{"kernel_size": 31, "eps": 1e-08, "final_lr_fraction": 0.01}
Rows from block 3 of a small CTC audio transcriber, named by matrix and row number. Rows with one number within an expert belong to one neuron, the router's apart. Each number is 500 + 50 x the weight over its row's rms, rounded and kept within 0 to 999. All counts start at 0. Numbers have three digits each.
Before each expert's rows are labels from the 100 clips, of 14976, where the router gives the expert most weight on average: "responds to" is what is common among them; "loudest" is the band of the loudest frequency at the time of the peak. Only what is clearly more common there than usual is listed. The data: read English sentences (LibriTTS-R).
# router: router (model.blocks.3.mlp.router.weight, 16x320, trained with AdamW), inputs 0-79
# up: expert up (model.blocks.3.mlp.up, 16x80x320), inputs 0-79
# down: expert down (model.blocks.3.mlp.down, 16x320x80, transposed), outputs 0-79

# expert 6
responds to: the word "you"; the word "said"
loudest: 4000 to 8000 Hz
router.6:514397457464572445473430535552484487453486589472485538342555529517415440525472522526506566538487421479444569466474480573438558465614510518443582532462510527484569441508437535475579415493506502551600540517436498443486566483576553523466492516
up.0:578524498502528524494514553465490470530503506467511552457595553566467492545477468547521541405527443513451501466547501448565518485615488528461542372515563588540499501494501493482608429503497512483406453446483453516425523448562449534484513488
down.0:553506556518507538559523541581426499509473569516560466570529529387544467490509545588348494451464492464469523502420490534511551525462566507445540451400433442532451557567435509528425442487565561517496547504514426505508488440488492536553497581
up.1:452494527507468576521485408425513499435502486456520553579481475417517487536553490493523533581377557553482515471538486639482503438417520489542557473555440512536468505505482430509517590429409479512546519504530467516414534482550543457432526526
down.1:401486480542470485491417566466452483532519552513560580486467508546448518561607511440503548454468558541574584510535367555542454522547489516506488470477487565531503463498510568524438452577574515445497488591506484546585523472494569579465518552
up.2:460528559471497498514444500452525489443471567544534540481447505515526551574464548519477478495478524473384487544513473497483462544518482491649489420603455501415587533454434556535497485437517467470491519504519492580555436575459513450503515489
down.2:548566494415511511564491479511502516458550555463504412531443515497556528546469508411445519484477381485474600502420502669481472493510477508487429531447449508602605498615510490562421471496510597513510403408434480515511481506477514553481541404
up.3:519512490523527388416484582524419566484481510472482553455392535548456352436480499539492523459424512503425549513561473503505573458405489444473502576500544454489460554493540438526580524543557580504508509499507531480535525488449463412583529499
down.3:520548638487417517517527512493454440526501460502498492559540463447498513518464544505578505537548478524479469499487479444506445544545609520560492525469416483528500557486465522601522483462556461555520533507430510557438492524496521439613444375
up.4:572457544479483460480558546481508553577447581467467488508433542531487423468478438430514442552468480392510492536485504492526445534554429564577410529468529556493440560522504587422495518463503474533557493485513469554543417481464509456539468511
down.4:516637554492590543328427459508470532587586491551496510528469371528461539400514530505575471515498461504445507457457425462514411542444425573515514544540486477566421512501428518455528499539460503425451520506474560479497511471496418515494509532
up.5:481534571525499434503506498546571562485446433549484534550511458521565491633497499569496442519337538614465501517479478574429483547479515579520561535482482488462547461445546500538513528454520485513592575494476594471541525571488389487563501479
down.5:428517449544463477554521427554488575413413531552431531550503526572489540530529512462502558500518532482465401545388531468489510535506533455552546624505492514541435520500524500478607517471530524515499615521463552484545459527482564467478512575
up.6:473520455559485555561499511514451454500489535452493483425528511496479451503453496377486425430505385553508504425361542634400453519503577534520501397522487503547456496489532472426411510500537516575538500593542445426404482498456457517504557482
down.6:502528600521468449500530535511516496459566469436585468590450519530482599424436511540475506443473529494464488421518475412479422468558499469558585567494488596481519445419543470466523476422462589515520435517425476530540542568455533511404479583
up.7:502534606516493517442531511546534490476422533534508508536406532546496560537444475487412542596482450462478563532578455487430544437558500517497534510514469487482606449573494486484443511436497556462457478495378561473496523430431419501574518508
down.7:484569404521500557542512494471484511489537438505506552580507455501565425635554541525616557519470490432566433508454445487503556405493498469489466429484479498425525386511475535455496485542476492462531402421485547500471449489470604487492447566
up.8:523462465543529458404582557475536476434464556528544493496420528526461557600532517472518626424473493510519591528434604486444480479521445461541540497439496544475478475521446470473551493503518511473420562451496467534544465525503456453464485522
down.8:561487511566509519447432446505619538517519487469553548489517456512463434479553483537473518472597461494422516544556488545514465450517486458447462554431503533439569506474474480484499434496464501478428564577574524451497401465533415462611533501
up.9:606498514451518428493494469405528649515523415410537582591521546558466449532403456553542470466478535488388504481448444468533535433500518521524470539478514532462491539419516522519514673488486467500491520525501427570555467431532558430510487476
down.9:542566514542415469472501495529419557549545518625514529533484440553475465486520464438597521546460479521530562490520539448639427435547536512439470487556567608495449510505541514482575514532547516637319469530439531513570560537452449599577430431
up.10:504460467487477492511528427475541446517523503496567497472580559423474511579538546485589548490450550495522525483539516571485498572481526440471586567515449544555557483447506514464509486570589439494474488424589483523484446568525554413433390539
down.10:539454555490434473574486544483502515458460508481486542486521527468392578515498423497447526603505554562533541562492525490449487545534454509430571545528505433384497530480400528455544547511518560554493490469520476451574531450521533475340527464
up.11:487510477436423448448538579476454506520515525467499474420576476470508490431454562370581461564533595474556494469549439568442507532539397498439544542562467519492510422565519521464423397537461452528470582525452503508456454488570513460508544574
down.11:522425580438553506546519552491520496527488568415499415431554522543552535457500477523514387474520489524466506517473515491462481498571472432421494468478513513514443583549536515570497541618541449517428521513498473483508516667433465614404476530
up.12:493486467503504467429550489546452498587476618440500518388500424416573490407495434453526544543495591528435559450468500473483551473529581469448507454471511450489547506537487496465400501505590486552457486556621469544465561473493549467528463544
down.12:484607558471491410468502499437488450382492544489452541534545569495516427490532455597490505474434495464490479544498491347569509507478546500544446441514507399515557494553549460524505509499595482470577496551479553570549437475493548554483585442
up.13:461444494507414441403513466506494548494428564516383504506532447476528498472468472490526391434514587474480471482469495470474520452545531529478504521366551529521537571429443545559541400592507506502476476526489463543545465491486440515581503438
down.13:445487510553399486489459486541448502613523480486446485506490488490553572501569526439532405508532496523474532500508513579480479516532467446497504529427515445588532489499583483476470470485525463586473502559596515593522491450514543518476480545
up.14:474541512453534507396547593585446502538439455532558528472538444427432467500557462457535541511529497478512532483554504523530509457610508548435518554505491590494480503545502498500544426442393521458415570590519535450427573541511482602495498469
down.14:445486434548477473547532534508435405470499452456420485547509471550442523626475501560394568522436510470492458582457498519444576527529543527457389436559531395441460488575546466580549545449497486486446541565503518489543462588508421448491470550

# expert 9
responds to: the word "i"
loudest: 500 to 1000 Hz
router.9:513460464445509558417545527476590574549488547563534527536511477607509476526479457617525448443507500474400453443529446530510493549484473505491520466562460559510542513539507562464476395581483559469463428550459515559480570563424568472450453503
up.0:475480543484441564490464458507526593488528388526547488519527533455484442467506531468468511507450563524544503487463506496394492481465524469488493534519479477464599516478522487556489526618513454450530513455491520475474554454540374550523507454
down.0:483455429475498474497478361468475563516486589446482427451512523610523543486467564422548525466500510567489520513479437396486479490517462426411566521587552580548480453434537434526453529465459522490521654472569441608387479614411573447480436386
up.1:576502406469519482537406551431495531454495488411533554552537489534549454531519478494520555493481447429449533540582444500512494609501564489478521515405444523473564517512479457450471445467504569515482550578461515489437500538460476459411520538
down.1:437494513500485514542518514509492447401614409581567455522511432549406462466550465472511458500497507525418504509395424539480519507513449483500533582486521493544449466501492418498538500644604520554544496520554445475362544535469494517541497563
up.2:568520505529464482485538491438559497471440503541462606523486436425477511474540458503502578512507535495480577568423480522479418512443564528457520467551455462473576474543525539558440479479494537533503511557485464411526565364521449565518485444
down.2:511493510467572422460509494529617477573523547488454483500452515517592416477379575426516552471554483496456518461566564450543404498639581502419517484432560553560517454484469470604441469465523438482507509480467454557480489452505542474495461590
up.3:584497456437568628521525487555489531479498544434464489467516492383532510492554471446532552566523483482511497524596474503514514490534516597487425512544450553529520531509465554493493498435525534503581485565531440520449505526429515509446545464
down.3:521562453461485468481458531443428474477525437485538547511498507517486492466517584409536437405345475485486515474448566533421525478476518546431481501406499498454457470407476565542579539444489471525509495415456510425545469510454556514496503489
up.4:519503509461514534502583494545497435488558527417553543423478558532497462477521400556464441498381468504508447569469530512397496471630522525523463512553452530437545433525399529510558503474519486541486441492456529469516565515525538513512490478
down.4:478467379615489508476493401477463460505540530476448571503494569536474542567479530469465466526518498537395522473484510434433506468466555493605518508604476465540543572522470474513492606556488514551538544410513531549533504463492644510593444533
up.5:468501497564463471456490486505477550430490527436497578468526618490442561445474483530497539400578554432532466522463467406610487492425385543571485518483532556521569393523542474467548548477470597528470586464463599405543522403510558506488481485
down.5:499537576442548519473490502427513482540527563511441443444588436577459478520386539469387591462567547498509587541513500464611490521432466479623529483479561523475496507552542533499435584481440429509525512460482505484443595478500480580472490407
up.6:555386472506401536524508517441520536561540561454548548485526540422502478501476562489600501613465434500472534479523624598457412526532523453479497443589551458505514533505554562517449490446452522533502467537561475439554520448470489510520492450
down.6:509484522541453453515482539493440397519579469495533522491487437596459459542413523479524547500478408541479503641529524593552452488564518568384510552603468530549483558545430521475518515467489455498490573557463489450532561507475505464485485392
up.7:490475471530483430620508441463486534433498502369528474468544553508511438384538527451535511458571429520467531503413481532519503479500596602503443474509606524482571468562412505630500554428485501566449494471517471424523411502568528538445558492
down.7:472485377495497523507567477486520507491515608481536528506538421502498514537512490458513409516453466438408442431527564538413534596461459458478474514422449481454461519585457455529441563451570445556511463528427531406551509486542429560453546453
up.8:493495534594504560418423537526531569523453539462485532489490582497520538585537496435512569489525549499521440519495495564482362414566539477520498540560574505420504457465397564411423579490490575440453523562483544476559543451527477455471488449
down.8:558504415440585504483603443540502501529564505382421492478514534496493463540447569454515545470554593536510478423533502466490437542515514402573479424495513532506465518492505442460494428624439500564569478531482553489516590519502503500594524568
up.9:524517423474545495548573559526428568503570575517474564475533486466543490482511510422495435471501518418541440511487522509525444466500461561463560481517534483464458464467579649531427513415573545519536416518403594508517514487521443473491537539
down.9:526520455539569345561480473538585528573572495511510523631535489466523476506426588530491541385435563424465524447421471455466485356498476419520530439510452554469452437547522525486485533494469527364510521559520487443468518529476497601499577398
up.10:441564461477428581575447519412495521515513555511512510483423610497607438483458601533559468533528466547430478505557425572532509530535495509451569444625555454466526461473463444598544522478438567489409521464506530500467489522479442379398541467
down.10:435491513562453583504556494418360467517522422602526441448472453386531545463454482540494527584539470495532520531478475493538609451427407432500520500584439506454521450461526512543437501408450563499465504422624388453381527424476557518531485520
up.11:422479509570488528550569531501475579520438399484555545507480481504453472606524569452588533413418535526505424425537499476430481528544515470613525503416551439543465556480501538452432432539502518468472474522404554494453478500502514641518495565
down.11:455576573503592495492472432545522524423495497374501563538604503530574459490540558600477525508544438529488534452514512496373499550509501517486593541516590418511515540497503554517558461538409424441536451484469569587537523491594502438524457405
up.12:486449505461544470369582481540444510411422503467455481501507525427512491574477495480474545472478512555476571460501460575510519486461485573467605562462517434497509489531459514465539433534483460420556451522573512533539446492524548456514432562
down.12:424530562496467401457504492429511467484441530430606472593471544537578509475522579409554412488509448515559434542556461512462501547450505444499509582429517529461461471518590498555487495484516617518420446414522524611505552534489447549524544519
up.13:552491492444463540459504481592507428582498463543477452420480505542637445493440499574574451562375396451459416448442477508525513485580504546503547508470453545508480542481410410526465448487483494513568567586544470538535412464516578543509487541
down.13:477537577451550548623468507489492527451471567580440395468477507521466475410487416493554353474424449445472534462465544395367510490487484539560439488460393465436486501468574533427536503463575524518541511479505537505514486538456563508518423509
up.14:569527492566569508545557479607584516576496593556490527478561460507451508439522530522609561533501503525532468488479472474528576513518496560545396515492470517511426453550486446536483542498492550524477458445500448638482550454575579418509540526
down.14:546460552578514553471584421544478508535504560498537492537480515508540469538459504472477447497512533482461475509576537453421478519558466495520500425496409519596520408443545444568525481503507512483562526547561425472608521425613451496495512554

# expert 1
responds to: the word "her"
loudest: 250 to 500 Hz
router.1:446523535548528516508499347511485445457521569487479522495498539401539523513598527450543552575466545471544456584463619465556539501433405545498375441503502380544430549499483460570440508515465465465413588464481443534485532436523498471535501478
up.0:395525549537518471479400532577547538415482455508481486557498546441530470611435487491441528482485446413510493467468404450465436480613478496478524542464534479438451475563526536540428486522502498620488427435418544487543505493524442547450537484
down.0:543536430549452535432506434433495556443520427496496503502422456492493485467513446459566513550540551471584481500576472500524484532615473507454491522525477493539565501516577414553574487555537617526502380542501568417503507503450553424521565502
up.1:552502384320590543540514521457532426571484454558429480540410409530402486481547469487452530535470424497482490506490537543535504449556512514519422501601446411542427476516525518511438496503514520545550538455504500560518563368531437409481474585
down.1:542546455595553489577507429474514481456478549573516503477527505461444538508539463450586546444489390502458528486504506456599442533472526497568532524489453499485516514474482522583467570465471476516561472456470564490593446496503593491444609509
up.2:567472422548503569533462452543541480501560564484467493533482533512474560453580527468505447491474429515532508478469496483545560579525445465538398486532428524538480612586502482490501535515432506553516513512486516585591530508451458485441442630
down.2:563530547538509459600419467419429543502387524547472488449447519571502476477545441578439501535434481466548409500515563456406525536381400440431587497511567478412485502439456469483464468546558455545504598456500493480468494530466553557453422405
up.3:461431457492483485477566447489446560454570385548381520435472532578530592528456459456520580524476442497526546403566520547496437482383529518497506399436504520409423485582456458497496640483468483511456373501529423469473443543477513639539501484
down.3:508534537476587460587479425542419499546501468495580393464561506563582548493503480477527452423581570463532507512438558435533542487430435507500426488449460577523472581560525538430541512506538607572431398465439485447502434529494518543456564435
up.4:574620454596434561434479490507374455554485577539543475557446485541576530436530473599589447548497465489536496572484417523460522432436531539430413532535472436404493490529503506574536516529504411491545577465552559477538495482498514518534477513
down.4:397487492502400510573568570536577476488535440558480499415513404554510446620453477546541488406497507563568512504449448493519559534502504444533500420471505535448417488494489512532488558541397388509486524559386610503551511508537478480523404416
up.5:522463564484473490486533496592437419580576528463436456475496464514494535522417457458492563509544502498535510450502506428523586484419510538532416560556480572522611437465482562512423476493546466492480471556445484437407473422536547498542510562
down.5:486374462526550565488487512463510574493506533587496517541504469542500492400483583595448488524437587511484462536458503504509460589483549478452394551489479541444399529537477516537444477400425526538518528507536474492485490540520530431559569511
up.6:531432507519525497463545548491409436468468550558463427437544490505517543473543458489580548504496586456442519541500497456572559623415476440512546606536530462596511589541499505431524444471414488491513436588549571481573575503490561487434506552
down.6:510507469470378509509503489423552515500583587509552503573459540566484506476445493458446520543507510552451493556550422521506533528498419538454603571529623428532503548552479464491459483462597470475573493573580472541423496519523482447499525477
up.7:454542428512482570436462549524524456515486502527475524440485508451451557449487498493534489510439515473491484470456529472457478549571486501461401544546465423619548451461484549545522410467471593531510579518493568489456379507391485488513566508
down.7:482526487532524514495485459639441401507580591434513518397548502487522486489424547600520577499528580503495534503456509452413449598473523476620470471536472507475380566479600525606468550519478385509471547453548484472564503511457509460455484570
up.8:510602454447458440497444487574489523447493461440476539442554496509551490565546376492423535493603469545526486386507426515470529445440534477538541539519413435526449446453534436512511519503499562528521507430428545526583435508567495431501469527
down.8:539534443439486515509621456532483395541481537560412522419517530399496476410585459488541442469610575519471466549477530452559464517542547509518476542519542413468523517514495436458539592562529478589531550512527481595553474592487529565444504424
up.9:481494565518494444473459430488514423551525456557548576577521571555556507521529496456527404492536527482482558478476525439493412535595403501516527546499558469471641532496477522511456543466514469603504499489453531528559471534531443524573545453
down.9:507431460399385575427505532476521605515540388493517505522492525580541499575503516536414459543401533494572423571533465448512544506531573443500476498417473408503425529419502537489444503588540531527478480515511536536481457531414476498570467597
up.10:492443487494557497463510506453438480415504397457478483522515434438435557445509418588486491440477452496517506560493576509553566502437574507511388462441610426521541476543553456541478539518569456587397501518541532541447563517463500525524465458
down.10:515512595501495527482433466409559470472537511487516465463437530646541532444448561473454551374495519508573531497467454599549491493485393432494485462537558526466419664508481565427576506540450555488505465530511419529476514584473439531516516521
up.11:491554446598474500476583533387479583492433476535444492613411512467518537468424469561483490502531584481475637481543575546463539543532509482489468466510565580445517523404464444463467514405511499499494596523556662409380493484542509495470415494
down.11:569501476567518515528507514534429526435410565559534422431455545539477528468467514533479557546429476578508451533421500513515507489468490476470491451476433534485406521479585535485526368647521514458439552568637364489497531490526455480434496589
up.12:530503540486569569480438488523542433499501406488501481482590518568514513518412559495590420488532506454487482508520434449524521520549538501466490452431547492487539551479435485494499340430494464510551523481589483416582532518498479437486538593
down.12:525636488530577475477481453482524518550440575562500575461547492455532590446542519497490464499489428447512517597519439486465505500538558556518410456543511463479479468509463597461518520480506453456564534458494479527498442468531483559537524540
up.13:505422471488552480440471458511450514480548428545385433569429463495521505456540487535549487517565452505408549505501526434509507472472527501509528538509540466553497523494451581453500449450444518512533459551453603507439523438520412526538450456
down.13:505441502561561448487462441496449481471521520532495502567456554519478486478390559450559514440458582467415497468425522560501505482517573586451458451542466537609478521527547516455570505407499587520519543473546511480484537560536462449525555547
up.14:580541472489502548530565522484340535510512442579529498424434516500462452472486538341605479582538519482556532451551489512491519479545504477535458467538442501595578443423542495400354466571609482513422481523504466480464490570522459495511485508
down.14:544537524545614461476558459477602519591498562469560406490536517462480468482336469500498460438478475420584515401477476479468525490582497455483607556573522495459426421471527471470517532594454395493399496498528546545421541596414471492561548409

# expert 14
responds to: the word "was"
loudest: 250 to 500 Hz
router.14:478485437508539509447536539487569574478536450439418466527498472491461519563501507534471549493384550516490510501595543551447524550488529454501488433444496538514478556489462574478497480452543483534447403592604549456467592477506481567453542505
up.0:469503544409576517472464528469451445500482510502391437426500428494483551467563490477545614471523442459593567527551432556548535496567454486467452389577565562424470527530461493469425497507541479505495441474498580446482485528559476531548524455
down.0:513513483526392463541556515512495496491466517548442473518588549496511578518542523549498494404509511459459532458561563421403565443566477447565493504498514483597498534472478529599468487561492543478419431515537599453466507447515409475527464497
up.1:536441507492409484517565617504515543463463441398465539493530517475435470546499502455454446483510511419469438547455551542538500604465497496505487544561559413502465422482507389567485526547488543459455454438597477485579519584468519492532534540
down.1:517533485567536527577485488479471438585501511466511507546540439452547511523508600466507508495548528507520402489477503585494536446464501431494518484551552410486548428476532547359413541514566524566468498515447485609494484583457495543473577448
up.2:542508411506611490461488443568549544562475557506479500470540451592490492503493509508488502467480525444526555395501568665517581559499501434385413461486545532573460497483521437447420516512520480488425483484579508495427514496519558534450496423
down.2:523401506545428488551501523524442487428600475499493526473503530460615561554501446492555531502551443469563589503533522473473534520488500477542521567396494440520587463491531552505543505548605539516460510443405551503371399520408496479596511469
up.3:522534541538502475592480521500481487514427539428442564445374527499505394480570348608541538551536453601492494509469435497601547484440502536538446542557496491556510460530524584539488552405459524514537517535449426560568590414553404571496468415
down.3:451560477544383490516481503502440521536519566476499546476524543453515498500465511351533452400427446508545437540375574490530477450514511433571543557542524454525454451433528521529526477579590542488540445574445442479583404466498540492426558519
up.4:455496477551512556575594469511437540533583560535551478518455470552447471603506537500480449437472497355381492485495461507471463435503441568460564514406410403445477550540485487451471546575473579516468573534467553468456509602516464482506506572
down.4:523502510533482516452532406463416541454441474533506467486551453555462469540395469576622524527488474496539535476577370566520547493527493482519436390469491467463549548508487425490592557503509474500482493535459396558429529524499515460434554464
up.5:428509471416433519482451458489521531510587490417435445434482489499473539438548581547564543508504524475446617495620533504501479494453464442514489422475514540458472594496493590452543557391534534546381463453553557486535505546507518417432434468
down.5:439510499670537457443419399451483508492375494489563545443476508500523561427544604469552540522518571470484453541507425479482526477536524516499496566492506468448476551591521526475424411437549461499497484448509494518507452435502490511575560453
up.6:415502514584435526462467527515431586536483475539578479536459556486532506560562542431419518424463536552469517480476612534506557504538481515496503495499591572540461507432579545603562497459524471548531391461493575618479523494388538569463527478
down.6:575503535506511469488415477449475436459451567422462556590531542444495536475536521550515463555539516529595481454549431539415460533475500581474415431520580534379505474523563353483520462563423444541424524442509436550472559478523557545469564503
up.7:515478569518662515486393501546448407393497457514547530474421474502588576532504504524552475504449421454520456525537521542579473470579504432571531502516447518487558540590463579472546615560569537630535489551505551415467445542516527629456531435
down.7:554500553408418557474482473488574556491526517535509526489462508491507477448456491457434528474525431512489456470549488416510602514534479499506499469542507515537504577497473520414582429533429458535526484415508522523462468448507572473523441533
up.8:473474535535522513540517629502516495471408516510492588416499457561483483503445420409498534517485456496588451433531431528429500482554447433535431457516575504558545517500535517478495494499474506560475507481484487508456476460515427515469528588
down.8:484492498584507465458424451621461469544521444541442515505611442530565385440471474516509451446519532495484474521485531438503616436492498554516514502448520553440448591395486554495424511542495545455499480505472583445544448438522578536606526517
up.9:549529509555465477522444529631529529569553450471512549544563447545419458524604499515505482434479589522527455498583497581425448444535481540505507610462398536514513510533456472567428462517457474524484470508505461565369591484451449497548468501
down.9:424444445476468535500560461506481433572516527506474477457542535552459557544517486488429536566502474559479434478547518475553545515416535487523427556535530581441487377519397568508555569508560412446530564486530467593508450551412445454543535497
up.10:529472453493469492488549512442627540406414580494429471491506425509618441589459493505606481519423472558481523468440501473483459499487499592503460502436476444452513471511474449467495378422479434453484468554475490567516433523503495464518480518
down.10:485539526405486550421484518512513485505527492547548386451473475507529453471594493390568535446433569530442509438524567541482466561597463589492505565558471490449489543454614476495486560439537508481535463485500503504535448517504528477537451509
up.11:492460568452447431431516442429575576619471516421591376442550616504505428507448515366544459544531516557446430514500517455457529536454491442483559512497554614516428503440583521526529561515493543558463466495511417483518449471563500557556438448
down.11:533480505430443507450497537471484529460420490433399407524517475526522517487458533463479503452566429492516487419516445565520376477457499539449474436539620497450488517567579471422477475461481441447551543524486563489487410635437474507473513524
up.12:494606570520581544520498487503539463422493569457434512513462586478551573541583506527445493476478465564487486496524533509506482484531568504457532472428429521420523480515503398498490547524575551562485508486545472602518411522518457519514567565
down.12:541485511416477589497457503428501467433470456540593470478539491532555414482524558511546415464544458473537448527569445496521530565490473474523485549478493553452465583513459496475468452494468550503503439545470553543564439506496544510535466511
up.13:580541540536513508460527515413398549563397543515535452540541504476456467495512520569504434548573443457484550561450469447549525533542554493580457440464516387542517525485521425564479419500436487533389458468452446471532502565516518625617538530
down.13:457468591539506492533535531451499523456408504506554474481482454505495538497500487647462416521476529455544389573473559526408584569466575465454570468633524519480595468520498449523451510498458504384521585512563448496558560502508572413467531541
up.14:495518475588520548516513643508638553526529605499565488535445472472541488554506512539529509571472421502397505444510469589483512549452414502564496499483574437462476555551467550485503453422474374440541426488502471434502449482468562525525514552
down.14:463444527447460497457507392458475461471510519381542592426483537407471456439486569527482535435531503545536547457518551543520538476518518402543503539530463495517505503533566442452503544557499526532579572546481486473366484589415508445400523520

# expert 3
responds to: the word "the"; the word "of"
loudest: 250 to 500 Hz
router.3:541453476498511396489554461504517459527563460443518470498492416525507478544500465535401476534486426545377557547532493510489440535417404505478521490491482514592463521475534510488522533463491542510476453566634575497451445439527467475549549405
up.0:481490508464549465462439375419535488558506610453551574427531423622420488462508540467516473499485498469474529445542520529486503532478428599412454502561583481535485446462490496573505491490452502453413570510513536433466462502431508582549550537
down.0:525563518517486605527449462579539531413505478500564528549422489434477441458536534537471559528485518574539549500434445394492526560460547533482491393593434404513491473546484424460449538389506443547504396494476412493583545462435454506433510361
up.1:524460486527463530560545449533557540503511536491385535525432504522495443375481522483509487495493539475509436466552488457481574453543482460536544487459448573511427478487520517438456617507579442490487524581467459451474538491512537572459520411
down.1:511480471455420508485465386530504463518574482420535518561523447485465463455434478501434517465537476503508510534596511417554432545452541458556469540472443478416567483602579535606519538526490567391484508464551491555521468522527505462568496518
up.2:489387422398444495511550462511511550556538503526514545489541467468529525577480460424589501445443531438427474450573487482530472556451454522478449521437492509476474455584536562480465527591516472530484519481483522474500537463466407505517578397
down.2:476585438527518482509558476481504552532472485432521592477554463503509579565541557494556419429515512526423465488527522513436491426611510511537516503549512512506467546545438563602615575520474565532507458524431462594486418429553520510557525495
up.3:552517476566551436526453442567553448476526507549482481554473535428589536553586509498500493539418465602401509452445544506434527582524479543489488500557605576508456577567469498506491448493495539474508497495551499509489401457568549539462498449
down.3:510536474579470495456496514502505498579482611470512588436418504500529578476617526465548431514538517437492589502569499489518437510464477536481462545453422473495389480538466507476532433434497526526487478537441510432502525505545509540559511489
up.4:493487501527450422496568550495477478533606482473521573532455474560551491450557565439468419552438457572466443437495504422554480496533552545579509478565545596511583468487510510561539568529510568484510603471482557490425528451519429488512558485
down.4:447522535516520451478456533484454543435477510546470605454554565426461489436539442593543522521489514498473481453546603515603522477472572472491435442507496393517435522447572490458485566517529470430513518558457508542461474551534497546518469513
up.5:453538489533470538555467454531536495442448555480475497394433536483465513524447466525439500488506487461429505512517549538581490593430522502517528486527524429503610486521440410526440506419452466534482432448479472479545500436511515607425374482
down.5:490495437514563581481569486420525480527544568466467405484466484470505446604509535480541526525562479475507514521480467565369574459537575451539493524498473532563447497453470468539486502511443466521507468488505570484444514530466462462561492532
up.6:579449542454446484523456409549473464563544508517487608581502454576468498508570457473491415579507429548503483480562494606547531494628486440509508531550543448518521592530495600463497526497572466517571495501451504427509499473451473486523556482
down.6:419496526494510473388557486476471530500525469483474514455591458547458607533425517502479478450579525413440399556614408497490486518522455481455533443474458438468449574482510496501540529473467576569574480453530456431567414564517429497452477557
up.7:548543439440547417541590483568468538466470447349474506484579456504488532505528492467451481503507647513459472538467524437536440436485498553460419417500471543492437446466491561464533531509471415523519357459440394508571484587500519533566508536
down.7:480632549593532425495535497383519525521497472494461486512497439454477552420540495489434493611533545395368464544557559484448408497517583474479489486445515503505499491471425473450406534533433467529444463542518414520539588385576520536558384525
up.8:483570533553548562571568410478537521457544506565464562438492562559462507516515493516426447438487535487502512444501521533479535468420539502460415587471475535537470555491512497490572530495565457500468530457552541564559532520600555510407440489
down.8:514509503565412487573543496511449571496499526518445435434470574521461496477464547630537498493450469426465529497508445492480416552473506514510558517535480521495507504461469508518495463532488424464469592414603513467470501460487544457388483598
up.9:544578496533576522503504532517525578471544513498522466529476448429513444609462609420510578496424503507525502465518510543506552443460499465537555485489562532514512612537569521451516450474528515487418464408442486513532472470502580500501450481
down.9:441550495458553496488466509513562528470427510499550542455533490491522419469519596509555583483477461511493525608544543469558462523501617566541453444530519533440474515474520554469508473530460413540512487450524484558522546521506375607526491552
up.10:609523426489566454493496504453424552596456454429556517517502590544527493468566493441525458532560482420515478375494607470530358446560415476424500536547540568559412483473504457587407493554445566491429422470523526479519521563452451453544433485
down.10:460479415478494436531481369499543423457620523530464487548483409585558551409406500569484449509479570509480470486520570455511426445522510513458524559531433423581444526500503506364443459499425450503548512542441466547458464469591559449573512471
up.11:501465484535515486507441540551465504533519503496468478482467477497461538533405425552503484539476499524461444596510499533614526403559455483579409434455487520518449468459439510572495503525486447479508510485419490484614491472479565474554443465
down.11:427500442482431558542514543481541525452529501545507544499516362472448511482499486412478469461588531533513533470511563503548467512523429512576490544454537524505546530551473478504589503442439512517494500495470583525530473490495525535397516497
up.12:466580479473523486488469508483556463500463536526445571430558505400293482542486526561433446463466585472495578480467523539579551532590478466524528423511483532492505463448538535503430435518539550535476359551547541454521572510400441572581464553
down.12:568534503459534578424443448486545550493467499436471605548490514515499574473426394529618594498560545521456477527481459497490561515444482463554478460450529431429475556370539504508528532485426531478499513562517492490510479500462550454489520442
up.13:530361489491507542488395395547535473433519550491488474499461459550497399543572446496366480416564418590502464420502514505419424559483483498461499513554487547541475457516453593433552527441455518634531440500466554508390510479452490465518524448
down.13:479477624548516469479476497556505554438447499482402495478536501463423535444512547461449607524546538421525547473512491562450483540444520496479494496429556504614479507465511500585409564574481506528525568536482498437523524482564529502460554584
up.14:463527531544521551505460488436450444547330345484519536433479532524447513475522545534399473431578490526482512549364503512576488490465472506515546509481620575470541464428550454513490566526517525619499485416546521499508476489457551531478503619
down.14:405493412484528503567431459445442494494513526542512508540475456510519469557540480519465490480507525469526448543578554426464591532496470545501469543446483583457467463439501571513474494555539483525572397432577503503556542405498486494467509459